From a checkpoint of a small image classifier.
Model: 10.7M parameters, 48-pixel images, depths [2, 2, 4, 2], widths [64, 128, 256, 512].
Rows from block 4, named by matrix and row number. Rows with one number belong to one neuron. Each number is 128 + 24 x the weight over its row's rms, rounded and kept within 0 to 255. All counts start at 0. After the name is the row's rms in percent of the matrix's.
# fc1: MLP up (model.blocks.4.mlp.fc1.weight, 1024x256), inputs 86-171
# fc2: MLP down (model.blocks.4.mlp.fc2.weight, 256x1024, transposed), outputs 86-171
fc1.444 100 [131 163 155 149 116 101 103 145 142 113 105  89 119  72 110  97 125 126  90  87 135 136 146 173 169 145 129 158 153 145 184 112  81 115 107 103 108 108 130 160 127 165 111 104 119  94 139 124 161 142 139 118 118 136 126 139 126  81  89 122 113 141  98 118 138 127 124 168 122 155 114 130  79 113 102 102 120 114 158 126 176  80 101 123  93 112]
fc1.445 104 [ 70  94 121 175  85 125 180  78 123 129 138 169 116 185 148 134 143 133  79 120  92 144 136 149 179  92 148 151 106 114 128  94 137 146 115 157 141 113 110  87 105  95 117 169 149 124 100 143  88  90 176 156 144 143 112 147 153 135 115 114 136 161 132 109  74 132 100 105 135 105 145 147 172 117 136 113  93 102 122 116 142 111 147 115 128 121]
fc1.446 090 [140 124 158 129 113  95 104 158 134 147 106 144  96  93 101 103 145 146 119 153 118 136 117 106 124  95 181 111 173 124 113 147 138 105 121 169 116 150 104 145 136 190 138 147 138 154 153 107 156 160 132 137 106 121 112 168 137 140 107 122  72 165 130 136  99 137 117 137 144  82 110 132 134 155  78 121 104 154 133 139 133  92 138 113 105 140]
fc1.447 105 [154 112 118 120 115  98 106 131 126 129 115 111  90 149 161 197 127 148 144 104 104 169 139  88 152 131  72 146 137  93 140 118  96  97 127 107 155 135 149 168 167  96 107 155 172 115 134 142 120 121 117 139 124 168 122 121 150 120 141 131 173 167 144 128 136  99 126 122  90 137 121 158 160 147 123 134 103 119 154 155 123  97 132  90 120 157]
fc1.448 094 [143 111 112 137 120 130 101 142 122 112 141  81 138  84 161 116  82 150 146 154  80 170 145 115 135 122 187 125 123 131 140 177 126 114  94 132  75 170 103  95 146 111  84 146 118 132 131 157 148 148 134 141 137 134 140  93 124 116 111 141 136 111 107 134  83 124 142 135 128 116 123 135 125 173 164 144  85 121 139 115 125 149 128 121 160 119]
fc1.449 112 [160 135 143 115 160 139  90 156 124 103 125  66 136  84 141 145  95 146 148 113 147 138 115  89  79 173 166 147 137 101 108 122 146 135 146 124 152 148 136  90 188 110 105 168 110 170 141 144 100  89 114 146 139 172 107  78 141  94 137 165 110 137  97 169 136 118 123  94 146 132 131  98  99 157 119 153 161 120 166  89  89 122 137 166 135 153]
fc1.450 096 [141 129 128 130 143 134 107 127 100 130 129 170 152 129 137 175  64 129 131 192  93 126 133 139 135 150 171 120 162  79 129 123 159  97 105 122 143 167 125 167 133 117 106  97 148 153 146 124 117 139  99 118 149 126 110 122 151 136 129 159  84 138  85 122 145 113 115 136 127 102 106  78 114 146 139  77 105 115 100 135 127 154 171 128 134 132]
fc1.451 093 [110 155 117 120 146 138 127 126 131 137 124 142 118 151 133  82 158 111  81  89 144 155 146 136 148 139 139 134 130 150 143 163 129  91 153 115 172  82 173 157 117 157 124 153 145 104 157 124 132 117 111 104 116 109 144 100 101  84  93 124 103 143 168 120 123 122 152 110 158 128 107 118 135 112 116 142 155 137  92 128 118 106 149 173 120 133]
fc1.452 091 [118 100 124 131 128 138  85 142  96 174 107 114 141 116 126 109 115 150 141 143  77 108 118 120 154 131 124 129 107 143 146 130 129 132  92 122 146 110 106  74 139 144 165 133 110 153 172 115 136  85 132 152 123 165 106 128 136 146 131 104 123 127 188 125 134 164 175 173 135 129  98 126 129 139 147  69 184 153 146 128 158  81 126 123 165 141]
fc1.453 101 [126 105 115 201 128 125 124 106 129 139 121 113 134 129 146 162 116 121 169 111 135 127 125  95 163  86 113 116 158 122 172 159 133  74 107 133 122 161  77 140  93 139 125 128 119 116 112 128 155 107  90 116 153 135 107 110 128 164 150 136 122 149 149 183  77 109 138 132 147 100 128 166 134 107  94 134 127 153 105 107 130 116 161  92 106 122]
fc1.454 105 [ 84 132 155 169 120 164 130 119 111 166 106 145 123 118 121 121 112 135 108 125 104  88 113 119 178 121 168 124  95 122 139 153 128  90 111 102 124 128 134 169 111 116 156  99 119 162 129 154 109 137 156 140 127 160 144 136  93 121 135  81 174 117 162 140  96 157 128 127 157 134 141 119 126 126 115 139 109 134 119 125 150 126 104 127 153 146]
fc1.455 112 [116 124 113 115 138 174 120 117 145 159 114 117 108 113 108 120 172 112 162  98 105 120  98 150  59 179 154 125 182 114 108 134 143 119 168 143 146 139 130 139 111 139 109 147 135 152 127  77 150  76 126 124 103 179 147 116  88 117 138 115 135 131 134 119  96 114 141 138 109 127 166 112  84 105 133 172 120  94 143 125 136 151 162 103 128 103]
fc1.456 093 [149 113 161 160 167 130 107 122 140 125 103 144 154 156 126 134 109 100 117 155 112 106 131  97 148  94 134 136 115 127  91 116 140 138  99 128 138 113  64 126 106 110 110 133 102 131 105 137 134 134  95 112 128 108 135 134 101  92 154 115 122 162 138 129 123 110 108 100 133 120 125 136 126 106  68 160 189 125 104 149 113 141 159 139 151 123]
fc1.457 110 [138  97 152 168 108 157 139 163 129 140 172 143 147 140 103 128 125 132 103 136 117 117 123 135 115 152 130 168 136 187 160 135 133 131 106 110 122 101 128 171 138 138  92  99  93 205 123 127 108 124 134 142 126 146 146 132  74 147 151 103 103 116 153 117 121 113 129 118 111 139 145 123 130 112 124 182 124 118 148 112 150 137 128 143 156 140]
fc1.458 109 [151  71 136 132 106 127 122 164 156 126 133 156  99 111 159 103 119 140 114 121 122 169  86 138 114 148 142 158 115 118 123 165 116 151 152 132 161 119  97 140  78  83 140 125 110 105 166 127 128 117 136 130 124 151 104 112 100 109 122 105  94 139 123 126 102 134 127 143 133 128  90 108 149 168 100 186 136 113 139 154 100 121 151 120 181 132]
fc1.459 104 [120 163 134 118 122 138 118 146 180 126  96 125 128 105 113 101 115 131 122 114 122 110 114 133 124 124 166 121 137 120 135 154 174 121 129 102  93 143 139 148 142 141 124 181 137 130 132 112  76 117 108 109 147 125 121 146 119 130 137 150 132 167 119 130 120 119 110 141 145 136 104 124 166 139 112 158 148 144 122  83 145 101 109  78 130  89]
fc1.460 097 [169 122 112 157 149 161 149 136 123 147 132 121 130 125 146 114 106 170 140 214 115 153 119 174 100 129 190 119 168 124 175 140 122 125 133 127 109 133 151 128 149 110 135 140 129 141 143  95 156 118 126 176 147  89 109 101  89 102 138 128  87 151  88 163 141 103 139 123  84 128 129 131 139 111 113 110 131 102 110 122 142 119 126 151 116 144]
fc1.461 093 [120 158 150 117 134 141 155 130 112 149 138 127 144 129 145 132  84 139 109 131 196 150 156 154  97 151 141 178 110 155 122 141 117 110 146 129 117 112 188 138 135 132  99 171 134 130 159 137 151 122 133 114  85 120 128 101  90 128 113  75  71 188 113 136  90 172 126 133 121  68 149 118 124 147 134 130 110 124 119 126 120 147 113 106 105 146]
fc1.462 113 [109 145 106 150 170 141 104 169 162 122 126 128 120 118 179 159 128 118  71 118  88 101 108 134 134 144 161 141 128 117 132 126 120 170 129  89 167 155 130 129  99 113 183 123 135 185 125 136 154 108 126 126  95 120 138 159 103 100 154 133 184 136 172 121  89  96 109 135 115 132 135 155 115 165 135 149 145 131 153 144 121 147  91 148 185 134]
fc1.463 105 [144 119 157 104 135 131 132 125  91 139 135 130 123 133 110 139 132 153 141  76 153 175 135  95 157 121 110 139 175 125 149 110  91  91 163 126 125 123 153  94 108 166 112 154 157 104 123 122 152 111 112 110 114 134 149 113 134 124 145 137 118 138 119 103 140 107 102 137 102 126 151 131 129  86 140 110 155 146 123 113  99 107 103 125 170 176]
fc1.464 096 [113 129 135 130 111 120 129 128  67 153 160 115 147 126 182 131 109 133 139 115 105 168  81 142 121 188 185 117 100 146 123 140 142 163  93 111 127 112 115 142 143  81 123 103 124  91 124 163 133 150 132 110 176 126 104 110 113 161 162 145 147 138 139 163 128 129 120 158  92 118 113  68  83  97 151 132 112 156 135  88 163 118 145 140 146 142]
fc1.465 087 [153 123 140 130 131  79 137 167 118 136 112 131 121 165 115 118 151 118 138 157  90 128 125 143 141 104 149 122  89 107 157 139  87 101 140  97 103 137 137 114 131  73 170 131 116 112 150 128 125  83 116 107 109 146 147 134 171 152 123 152 143 121 136 129 104 126 132 139 131  83 175 100 112 125 142 167 122 131 143 151 112 121 145  65 137 134]
fc1.466 099 [106 100 108 118 102 119 146 141 112 130 140 125  98 120 105 117  83 121  98  97 141 145 129 116 150 136 137 112 164 148 145 177 106 107 108 120 105 148 142 166 115 122 174 121 115 140 123 112  97 127 144 110 145 129 150  90 110 138  71 168 133 130 159 124 128 117 116 178 129 138 106 114 100 122 172 106 135 138 152 104 143 112 169 115 160  96]
fc1.467 106 [121  90 113 155 150 130 120 133 128 131 145 147 120 108 114 155 133 119 112 140 134 108 146 131 162 160 124 173 103 124 148 130 136 134 147 123 113 196 115 109 152 142 126 140 187 112 115 157 150 112 143  73  83 102 110  87 136 104 116 136 129 118 124 100 110  96 167 139 158 132 124 154 125 121 115 120 141 130  82 109 128 172  87 128 140  96]
fc1.468 107 [147 115 175 145 116 134 101 146 130 106 124 134 128 123 126 158 145 162 208 101 151 149 109 137 124 146 152 158 110 117 126 126 155 145 118 100 136 114 133 172 149  83 128  90  86 130 102 127 114 128 115 105  99 164 126 145 103 127 166 149 110 148 116 130 118 121 112 116 135 162 114 131 136 131 134 160 144 158 132 123 138 158 149 116 137 128]
fc1.469 084 [163 137 132 127 137 156 123 102  88 159  99 127 107 113 135 167 161 117  92 158 118 134 128 106 105 134 123 139 117 134 150 124 153  88 109 173 104  77 129 141 134 156 169 131 102  95 109 164 117 108 125 171 102 134 133 124 150 137 146  94 147 115 124 142 102 154  97 154  91 144  69 121 124 120 151 129 112 146 140 110 153 111 104 155  91 163]
fc1.470 100 [ 88 157 133 121 139  79 131 105 164 144 118 131 134  93 111  91 108 109 146 122 143 133 128 144 138 129 112 158 100  77 148 164 145 134  98 116 191 102  95 134 145 138 164 158 107 110 170 174 121 129 121 119 155 144 131 128  95  99 115 103 151 145 164 138  83 117 115 100 128 112 134 168 123 132 131 154 159 106  93  79  77  99 104 100  99 169]
fc1.471 097 [115 132 125 157 111 120 136 133 146 103 128 139 129 116 142 100 122 152 120 112 142 161 143 150 134 126 118 119  91 114 118 143 123 109 117 108 178 160 120 141 142 114 122 114  83 102  77 142 111  98 129 133 116 137 140 147 154 150  88 176 163 129 162 154 111 135 136 105 134  97 123 130 172 120 131 142 124 132 129 169 125 159 136 139 102 123]
fc1.472 097 [105 140 158 164 160  89 112 133 150 119  78 140 109 126 140  84 116  89 137 143 158 173 100 104 135 178 114 135 100 122 128  98 170  78 146 179 135 119  85  99  96 107  92 106 163 140 131 134 128 128 124 146 127 117 175  86  95 160 126 133  88 149 132 121 168 143 133 128 140 147 119 186 110 110 144 119 103 166 104 106 127 156 135 163 134 162]
fc1.473 086 [111 108  91 112 124 109 139 146 172 160 176 133 129 118 123 132 160  96 135 138 119 146 156 164 121  98 154 155 131 134 174  91 130 103 110 122 150 160 131 107 124 130 140 120  92 128 111 117  77  81 129 141 112 142 103 124 185  91 129 143 125  96 133  98 152 104 143 102 114 119  95 135 156 103 141  93 130 123 109  85 113 165 151 131  97 140]
fc1.474 097 [110 138 118 137  95 108 163 138 110 122 112 121 172 112 153 116 132 113 145 138 159 113 133 132 131 131 144 134 121  88 110 112 138 153 115 131 162 120 145 126 122 100 149 150  98 114 123 145  76 117 149 148 199 134 138 142 101 118 150 128 112 109 135 139 119 141 118 122 103 158 124 148  87 126 116 124 119 139 127 141 154 115 110 173  79 116]
fc1.475 108 [135 126 185  94 153 110 106  90 119 162 176 156  88 117 144  99 154 172 135 166  99 106 153 126 123 107 104 157 152 117 121 102 151  91 149 161 123 118 145 155 104 121 127 111  93 161 125 141 119 117 119 121 117 115  97 124 139 136 156 169 140 123  76 111 121 131 112 172 122  99 112 118 151  97 134 139 132 156 115 125 130 111  85 122 141 110]
fc1.476 098 [102 141  35 143 159 141 104 132 116 159 124 128 113 133 126 127 179 134 124 119  90 115 127  89 173 147 149 140 101 130 152 116 132 118 116 158 172 120 128 123 151 135 152 143  99 106 142 118 137 101  95 116 105 102 130 113  99 138 108 161 115 128 112 119 100 132  94 120 100 108 132 140 137 106 150 142 132 121 117 111 113 116 125 118 145 124]
fc1.477 098 [130 164 128 120  76 157 144 124 133 145 122 132 136 130 159 134 128 150 124 119 127 145  93 142 109 131  96 142 127 115 129 124 146  87 106 100 143 148 145 120 177 152 142 130 117 124 152 108 177 102 132 129 148 117  79 120 150 132 148  94 110 153 141 121  66  84  88 135 133 141 155 136 151  87 131 125 154  98 152  91 165 118 148 134 160 152]
fc1.478 085 [119 124 122 110 149 118 122 145 108 136 102 121  94 178 109 110 151 101 138 150 125 126 130 155 134 149  98 108 100  97 176 146 149 141 129 121 178 152 122 131 117 131 137  94 148 141 164 163 139 139 120 173 122 137 170  94 137 135 138 112 120 147 170 145 162 127 138 120 136  78 109  99 138  96 143 157 153 171 118 141 126 168 136 137 109 112]
fc1.479 095 [123 127 110 138 154 139 118 113  95 182 123 120 141 101 137 118 122 157 111 150  93 135  97  83 119 183  87 158 151 126  99  51 131 137 146 147 153 114 180 155 155 118 126 135  95 136 143 107 101 111 159 152 107  82 144 121 158  91 139 136 150 140 117  99 116 118 118 172 104 166 183 134 159 154  86 149  96  86  95 106 131 141 119  96 158 120]
fc1.480 095 [154 142 140 151 153 169  94  96 103 146  87 151  81  97  97 123 129 128 126 130 104 161 177 150 106 151 155 125 157  90 107 116 140  86 109 124 138 139  93 154 116 141 129 126 110 115 122 110 156 119 116 173 148 135 131 117 106  95  98 172 106 128 133 128 135 126 166 128  96 134 136 159 103 154 127 110 109 121  76 108 157 153 103 107 100 143]
fc1.481 114 [183 129 138 153 148 139 121 128 116 133  95  74 146 129 164 130 143  93 111 120 147 121 114 101 144 111 123  81 116  91 120 167 175 124 146 147 165 142 125  94  85 127 145 142 159 124 136 123 116 155 111  88 128 116 112 125 131 120 125 106 108 108 141  75 118 114 115 154 110 140  84  99 132  93 105 141 139 129 102 121 133 132 120 135 123 155]
fc1.482 084 [119 114 142 116 144 135 167 120 165 124 106  80 130 167 144 175 119 136 170 112 151 168 118 159 156 152 125 191  92  94 100 158 107 136 143 148 112 133 135 130 120 134 105 112 112 135 144  80 159 132 105 117  90 118 121  78 137  95 156 160 101 139 136 105 108  77  69 146 120 150 145  94 102 118 119 140 110 154  94 101 122 159 132 122 127  80]
fc1.483 109 [110 112  86 100 122 139 118 119 110 139  78 139 161 129 132 158 146 132 132 108 107  91 134 157  90 115 127 120 176 137 149 144 124 141 120  76 115 124  82  95 109 110 119 127  81 124 131 168 134 132 108 131 129 139 149 124 169 128  88 130 167 119  63 166 138 139 148 114 135 123  74 141 136 139 146 143 151 123  84 137 106 163 102 113 120 107]
fc2.444 109 [149 139 125  70 134 139 173 130 126 119 120 137 122 164 133 142 135 116 141 144 167 173 178 107 120 118 130 153 106 133 129 125 111 120 172 124 114  78  97 153 116 138 127 158 123  91 137 126 109 124 139 121 140 119  99 107 153 148 107 117 140  96  90 154 159 157 135  98 139 101 145 139 115 166 145 131 135 163 134  68 118 163 124 120 170 193]
fc2.445 109 [175 134 123 117 149 137 102 113 121 140 115 158 118 128  98 104  87 121  87 111 107  96 147 200 127 120  98 137  90 104 136 171 124 133 139 128 113 109 130 158 114 190 143 119 128 134 104 128 114 141  95 145 152 147 130 104 118 125 108 147  87  90 158 147 123 126 136 137 162 154 137 145 121 116 111  95 160 161 132 132 150  79 134 104 164 152]
fc2.446 089 [ 54 124 156 147 135 134  72 174  91 131 103 118 152 152 128 111 128 137 124 154 156 149 150 136 150 155  79 128 103 153 118 111 119 129 112  86  86 136 134 149 146 148 158 126  99 143 116 107 100 113 142 104 134  97 163 134 147 172 133 145 139 138 143 138  97 130 138 132 139 104  90 123 108 129 123  99 128 144 134 123 114 124 162 155 128 172]
fc2.447 105 [119 139 156 146 148 169 128  87 111 129 114 100  89 148 114 128 114 128 135 142 118  95 173 112 144  97 168 131 187 125 118 166 134  93 103 126 101 129 107 110 155 175  81 140 124 129 133 158 147 159  95 115 128 129 126 190 134 146 141 142 111 144 174 117 154 150 129 147 107 152  95 109 111  99 159 134 151 126 161 127 130 143 116 123 167  84]
fc2.448 095 [163 118 117 122 127 141 111 118 123 119 120 152  80 158 126  85 121 187 130 156 103 128 110 114  90 141 116 126 105 125 113 135 140 121 108 102 175 165 129 114  84 146 160 117 143 114 154 124 100 100 148 111 129 126 127 139 106 125 156 155 116 139 145 145  91 124  92 143 157 132 101 103 108 120 119 144 133 152 111 153  91  81 147 128  88 150]
fc2.449 107 [140 129 124 152 153 118 106 174 133 154 137 162 121 157  75 135 128 121 104 126 151 151 101 106 126  96 140  87 121 124 131 108 112 109 142 189 125 137 109 164  99 154  98 119 153 139 108 138 111 122 173 132 130 118 101  96 132 116 123 174 150 165 137 178 140 139 185  91 106 129 142 136  94  65 102 132 110 100  84 141 133  69 118 155 149 140]
fc2.450 096 [140 125 166 156 144 127 128 138 126 142 137 127 167 164 116 125 149 150 146  88 140 142 131 113 155 180 165 133  91 140 144 104  99 129 113  97 104 163 137 144 173 148 120 129  89 147 146 110  88 103 118  99 110 108 175 137 126 165 124 135 113 113 138 113 130 150  94 118 116 128 142 124 133 129 108 140 147 159 145 146 105 123 137 135 124 126]
fc2.451 100 [111 154 113 124 135 175 172 144 128 130 155 133 116 102 126 136 123 126 143 167 128 110  89 135 136 101  84 142  89 102 138 121 102 166 130 121 100 129 143 109 187 140 132 114 132 153 137 140 140  79 156 153 105 122 148  89 132 156 160 170 114 130 134 101 125 142 102 162  63 139  99 146 122 122 137 146 134 107 108 111 127 123 175 132 117  82]
fc2.452 087 [126  96 104 188  68  89 116 149 142 169 136 169 118 155 127 179 159 126  96 129  85 137 125 165 134 135 114 131 140 102 121  98 101 153 121 166 123 109 125 106 145 170 117  97 109 121 133 160 147 160 107 139 129 119 137 121 143 108 130 173 156 117 134 173 129 128 108 108 136 142 104 105 121 133 139 123 116 158 137 124 112 124  94 137  95 127]
fc2.453 098 [158 119 129 170 140 112 158 131 100 117 167 135 103 109 133 132 149 116 139 129 136 121 140  98 149 127  93 106 135 109  82 126 161 128 115  97 145 163 136 123 129 115 140 126  81 115 108 132 144 169 135 119 163 128  93 135 140 124 127 115 127 121 116 113 165 138  99 139 120 162 162  91 133 106 168 122 139 195 147 117  85 102 109 142 186 137]
fc2.454 103 [148 138 144 151 154  95 118 135 162 138 137 111 151 130 199 112  94 101 113 107 126  96 118 163 153  98 121 131 158 133 144 102 114 104 130 101 118 142 180 138 127 109 139 158 138 102 140 111  91  94 137 148  97 116 161 133 162 120  66 128 113 123 113  85 122 112 110 137 159 147 134  97 137 116 176 136 131 115  98 142 169 116 109 126 115  88]
fc2.455 114 [125 123 142 123 152 127 122  96 132 156 162 127 125 147 126 137 176 123  90 116 149 152 128 141 107 130 148  74 116 129 116 110 114 160 141 146 135 153 140 158  81 160 131 142 103 111 105 138  75 105 136 111 139 108 148 155 173 154  92 111 149  92 149 127 136 119 164 151 115 102 133 134 107 145 152 102 160 120 118 159 136  99 130 165 136 154]
fc2.456 099 [135 157 145 134 111 154  88 146 108 160 162 131 128 117 130 114 176 138 174 128 104  86  93 142 167 157  98  78 110 115 101 146 123 137 120 100  99 141 129 162 156  94 134 125 136 104 206  92 127 132  82  78 132 140 133  93 136 156 109 102 130 111 145 110 163 127 155 148 161 128 113 145 102 114 150 140 147 153 147 108 146 168 117 145 157  93]
fc2.457 101 [148 147 121 147 126 149  80 120 144 125 101 123 131 142 151  97 113 144 135 106 164 107 125 112  80 141 116  68 135 127 103 124 138  85 143 127 104 124 151 118 124 130 158 157 123 160 137 116 145 108 125 114 111 140 102 148 115 103 114 158 121  88 118 111 111 135 141 155 160 130 131 126 104 154 165 104 109 147  99 134 172  92 118 138 127 137]
fc2.458 114 [139 157 133 105 120  95 160 117  94 151 142 143  95 128 110 119 133 117 117 135  93 147  76 138 129 127 110 101 163 140 131 108 132 135  82 145 123 132 151 131 116 155 116 113 112 151 127 103 144  80 163 109  99 121 138 130 103 105 128 115 131 156  95 125  81 141 127 129  96 166  73 133 102 112 159 126 172 130 111 132 133 147  80 175 147 119]
fc2.459 106 [144  84 145 112 157 100 102  48 100 149 155  86 176 134 133 123 111 129 128 157 115 132 179 103 154 119 117 154 144 111 148 115 133 121  88 158 116 103 166 115  73 113 108 120 120 144 123 134 165 145 147 179 147 108 117 132 235 103 146 145 135 114  85 170  95 125 114 131 104  92 125 118  97 106 108 119 127 116 127 121 150 130 163 129  93 148]
fc2.460 092 [ 85 135 144 109 141 137  80 135 142 121 113 113 129 154  81 139 120 168 115  86 153 172 141 123 117 142 168 128 132 117 100 149 129 140 137 151 135 145 136  91 115 149 157 118 120 112 105 120 109 130 153 143 143 153 166 120 120 121 155 124 127 134 148  35 129 141  80 105  89  97 133 106 107 131 116 158  98 163 134 133 123  98 119 124 110 126]
fc2.461 093 [ 94 154 112 164 132 134 118  97 104 161 133 154 111 139 155 130 151 105 154 118 125 102 118 123 118  94 135 146 126  87 116 125 125 146 117 107  90 109 119 115 101 123 165 132 177 168 179 109  62 144 112 154 160  91  96  92 110 124 101 145 130 128 158 121 144 126 150 122 161 107 121 150 148 160 124 124 133 135 132 131 135 164 134 118 149 134]
fc2.462 112 [151 159 150 135 111 117  93 138 110 101 137 128  92 120  84 135 116 136 100  71 109 119 107 131 103 103 125 133 118 111  90 130 130 123 150 112 133 132 120 123 105 127 135 110  99 100 148 137 114  99 144 151 123 191 135 123 104 137 160 105 145 112  89 142 145 150 129  79 161 132 151 101 112 131 119 147 148 114 133 115 121 156 138 103 138 130]
fc2.463 105 [ 85 116 116 154 145  98 123 100 144  99 117 155  75 147 143 125 120 114 170  76 146 118 142 125 110 152 116 109 136 125 121 129 146 101 194 126 127 157 128 130 109 108 140 140 105 122 125 158 161 101 114 131 136 117  87 127 128 123 139 128 120 107 107 114 130 125 112 167 170 142 146 117 134 140 118 151  78 149 112 169 120 131 119 106 144 162]
fc2.464 090 [133 124 141 147 147 158 148 137 158 112 142  93 147 173 101  99 131 136 134 107 129 105 121 105 132 123  98  84 140 152 149 140 126 129 119 156 132 172 116 157 108 117 148  95 135 135 125 105 121  94 159 106 124 157 132  92 124  84 139 106 119 115 113 156 126 154 161  96  82 159 121 147 168 120  98 138 163 152 144 109 146 142 148  93  83 141]
fc2.465 085 [139  73 149 133 151 156 145 132 137 146 145 155 170 129 149 122 117 174 122  82 117 122 142 151 135 143 151 168 132 152 105 138  75  87 170 134 147 119 105 137  68 140  78 147 128 103 100 115 122 129 125 133 192 112 121 126 120 127 125 137 125 159 144 155 119 142  90 105 119 147 109 135 129 118 112  92 169 107  76 143 154 137 102 133 146  96]
fc2.466 101 [153 163 152 159 123 175 113 155 130 122 165 114 132 125 161 121 134 151 183 122 104 138 126 132 144 107 138 104 105 102 126 116 125 153 153 118 143 150 129 115 159 134 105 110 127 133 122 108 143 132 129 122 135  98 116 114 172 117 155 122 114 119 133 120 174 122 145  80  76 138  85 131 176  98 100 182 146 147 161 148 123 108  79 144 124 146]
fc2.467 100 [148 146 119 121  81 119 139 155 148 136 126 129 113 145 143 107 110 115 108 114 122 138 134 111 138 123 112  98 161 119  99 103 121 177 113 142 144 112 142 124 137 117 119  89 117 204 123 136 126 121 145 134 110 151 144 160 143  99 163  96 151 108 169  85 129  88 102 119  95 122  95 122 122  75 105 141 146 118 161 142 142 110 101 109  87 153]
fc2.468 105 [124 152 124 130 135 106 116 129 129 123 166  81  84 136 154 168  97 110  83 183 106 161 109 128 122  62 125 127 162 127 158 149 107  99 132 100 122 129 144 117 114 182 133 117 113 108 131  80 148  85 127 152 149 124 125 120 160  78 141 105 107 146 112 146 140 151 106 171 109 121 118 123 149 133 112 123 153 120  93 137 119 127 109  99 130 104]
fc2.469 079 [118 134 137 151 102 107  59 117 104 130 145 123 154 154 146  83 162 123 161 142 151 107 150 135 111 142 112 119 141 146 141 106 129 151 106 109 130 141 157 114 131 155 144 125 211 116  94 160  98 192 157 128 114 124 114 127 119  93 121 131 139 111 100  95 142 119 153 126 161 101 146 141  83 112 105 107 107 124 138 156 137 145 131 138 141  90]
fc2.470 110 [127 110 114 123 143 121 159 124  99 129  92 113 102 154 139 119 154  58 149 124 134 121 147 112 145 130  79 113 155 148 104 185 123 100 121 154 103 125 157 124  72  78 118 132 129 118 127 135 165 107 133 135 136 109 145 107 164 129 115 111 149 141 107 102 183  81 119 123 119 141 137 108 148  96 145  82 120 130 140 116 133 126 124 154 134 128]
fc2.471 093 [113 131 141 135 163 122 112 143 113 157 158 120 138 110 109 132  82 135  70 158 117 113  79 142 141  97 101 127 136 129 170 143 187 125 111 119 101 122 109 135 114 113 122 155 117  76 138 125 113 207 119 158 125 153 117 154  92  89 113 113 123 144 130 126 130 177  88 154 124 141 103 115 133 145 110 116 168 110 169  88 127 145 149 146 148 118]
fc2.472 099 [142 145  83 107 121 127 135 122 133 120 105 109 168 133 120 189 140 197 159 107 129 164 132 112 146 162 143 121 105 134 141 100 151 120  99  88 119 126 127 130 100 111 106 156 119  65 152 121 140  69 115 114 115 112 134 143  96 141 130 131  98 111 122 114 124 140 153  92 141 128 158 148 122 134 124 169 141 109 150 115 142 172  74 106 101 142]
fc2.473 092 [152 162 137 147 111  95  86 167  83  94 137 136 116 116  86 134 102 161  89 117 145  91 123 118 161 101 157 101 112 108 100  91 148 111 110 137 122 123  83 123 140 112 141 115 123 115  80 101 126 135 107 122 101 104 103 112 128 109 122 112 103 159 120 137 113 143  58 153 113 110 155 103 107 147 133 143 151 109  97 136 115  88 112 171 128  97]
fc2.474 104 [112 126  93 108 152 132 118 144 115 139 110 120  97 150  79 111 132 134 111 143 146  87 140 124 114 119 153 149 107 109 124 144 122  99 108 112 128 128 149 117 126 182 113  49 139 119 117 118 152 151 110 113 118 170 112 113 125 145 123  88 119 146 146 183 188 168 124 130  69 159 119 128 115 117 159 129 118 159 132 117 119 116 185 147 141 173]
fc2.475 108 [135 118 113 148 113 124  95 154 130 132  91 116 136 145 161 162  73 107  85 124 125 108  99  93 128 151 146 120 120 141 115 133 129 154 111 113 142 139 125 133 132 111 182 153 156 130 101 119 142 148  69 116 155 113 108 174  92 104 128 109 133 122 113 138 102 122 147 123 140 157 115 143 126 110 144 163 110  84 141 103 146  90  97 158 117  88]
fc2.476 090 [ 61 110 114 159 124 127 128 168 173  85 101 106 148 122 152  86 109 133 133 162 159 135 167 161  99 138  70 141  74 130 138 111  86 126 159 122 131 118 106  87 148 104 118 106 150 119 100 135 127 105 176 149 134 124 171 104 120 118 112 127 107  89 160 114  95 117 133 144 131 162 118 128 187 130 118 122 122 126 130 123 149 145 153 124 127 146]
fc2.477 089 [147  83 117 145 128 111 122  93 125 163 120 148 109 104  90 147 117 146 121 137 161 133 161 147 137 161 143 128 125 140 143 158 132 151 111 144 152 113 113 120  76 124 140 139 166 172 115 144 130 170 153 128 148 104 142 140 125 145 121 147 121 142 145 120 144 120 114 118  96 120 160 116 115 128 144 167 136 117 141 135 139 146 101 148 181 106]
fc2.478 083 [187  70 158 141  78  89 112 110 113  95 140 114 132 164  99  84 147 137 143 139  87 135 123 123 103 148 142  85 136 112 135 124 129 131 164 181 117 105 146 101  85 127 123  83 106 114 123 167 153 104 148 172 116 136 132 157 127 155 144 140 128  78 134  89  73 118 104 139 146 116 157 126 117 145 138 109 110 106 191 148 164 144 127 173 151 100]
fc2.479 097 [131 152  94 116  85 115  91 143 123 123 116 121 131 135 114  70 131 129 193 157 104 122 162  95 133  92 141  94  84 118 142 110 128 132 103  82 145 138 105 169 129 150 101 109 104 128 128  93 104 134 151 111 117 137 102 113  98 112 143 130 117 142 106 137 134 135  93  89 147 121 119 142 170 142 185 138 160 112 104 126 151 141 133 147 178 110]
fc2.480 088 [162  86 157 127 130 129 120 137 174 142 127 130 141 128 147 128 168 124  94 134 194 185 114 160 132  92 131 150 139 137 146 115 143 120 133 132 129 154 118  81 162  68 169 143 137 130 118 119 105 104 133 136 125  93 103 125 132 125 136 108 105 107 141 108 160  96  95 108 124 109 171 117 124 135 123 134  95 135 190 123 120 130 135  88 132 141]
fc2.481 119 [151 173 107 147  87 136 156 168 162 136 113 123 134 132 107  97 109 138 147 147  94  80 108  82 129 164 118 155 155 151 128 120 138  94 118 144 112 174 150 159 132 133 115  92 124 123 145 161 149 144 177 138 137 121 147 134 146 133 180 145 131  82 123 115 134 171 152  96 100 123 123 127 150 147 150  93  82 117 103 155 154 112  69 120 109 144]
fc2.482 083 [148 116 131 155  98 161 144 129  79 121 165 142  94 119 120 132 117 160 101 119 124 109 139 139 119 119 105 126 135 107 120  89 141 103 148 131 141  85 121 103 164  77 114 115 121 132 120 113 148 152 137 170 144 128 144 151 123 185 159 117 114  90 135 108 140 138 157 124 102 120  79  95 168 131 124 163 107 120 182 146 146 156 185 142 139 134]
fc2.483 108 [140 173 148 159 110 135 123  93 130 144 123 185 129  90 100 145 156 160 126 122 143 115 136 123 151 122 102  88 115 129 126  65 129 135 122 115 119 169 119 143 109 113 119 125 135 122 160  93 120 152 109 132 100 117 140  93 130 113 148 154 114 125 169 119 158 137 115 130 150 157 124  80 104 135 176 120 130 166 108 162 139 106 141 114 136 155]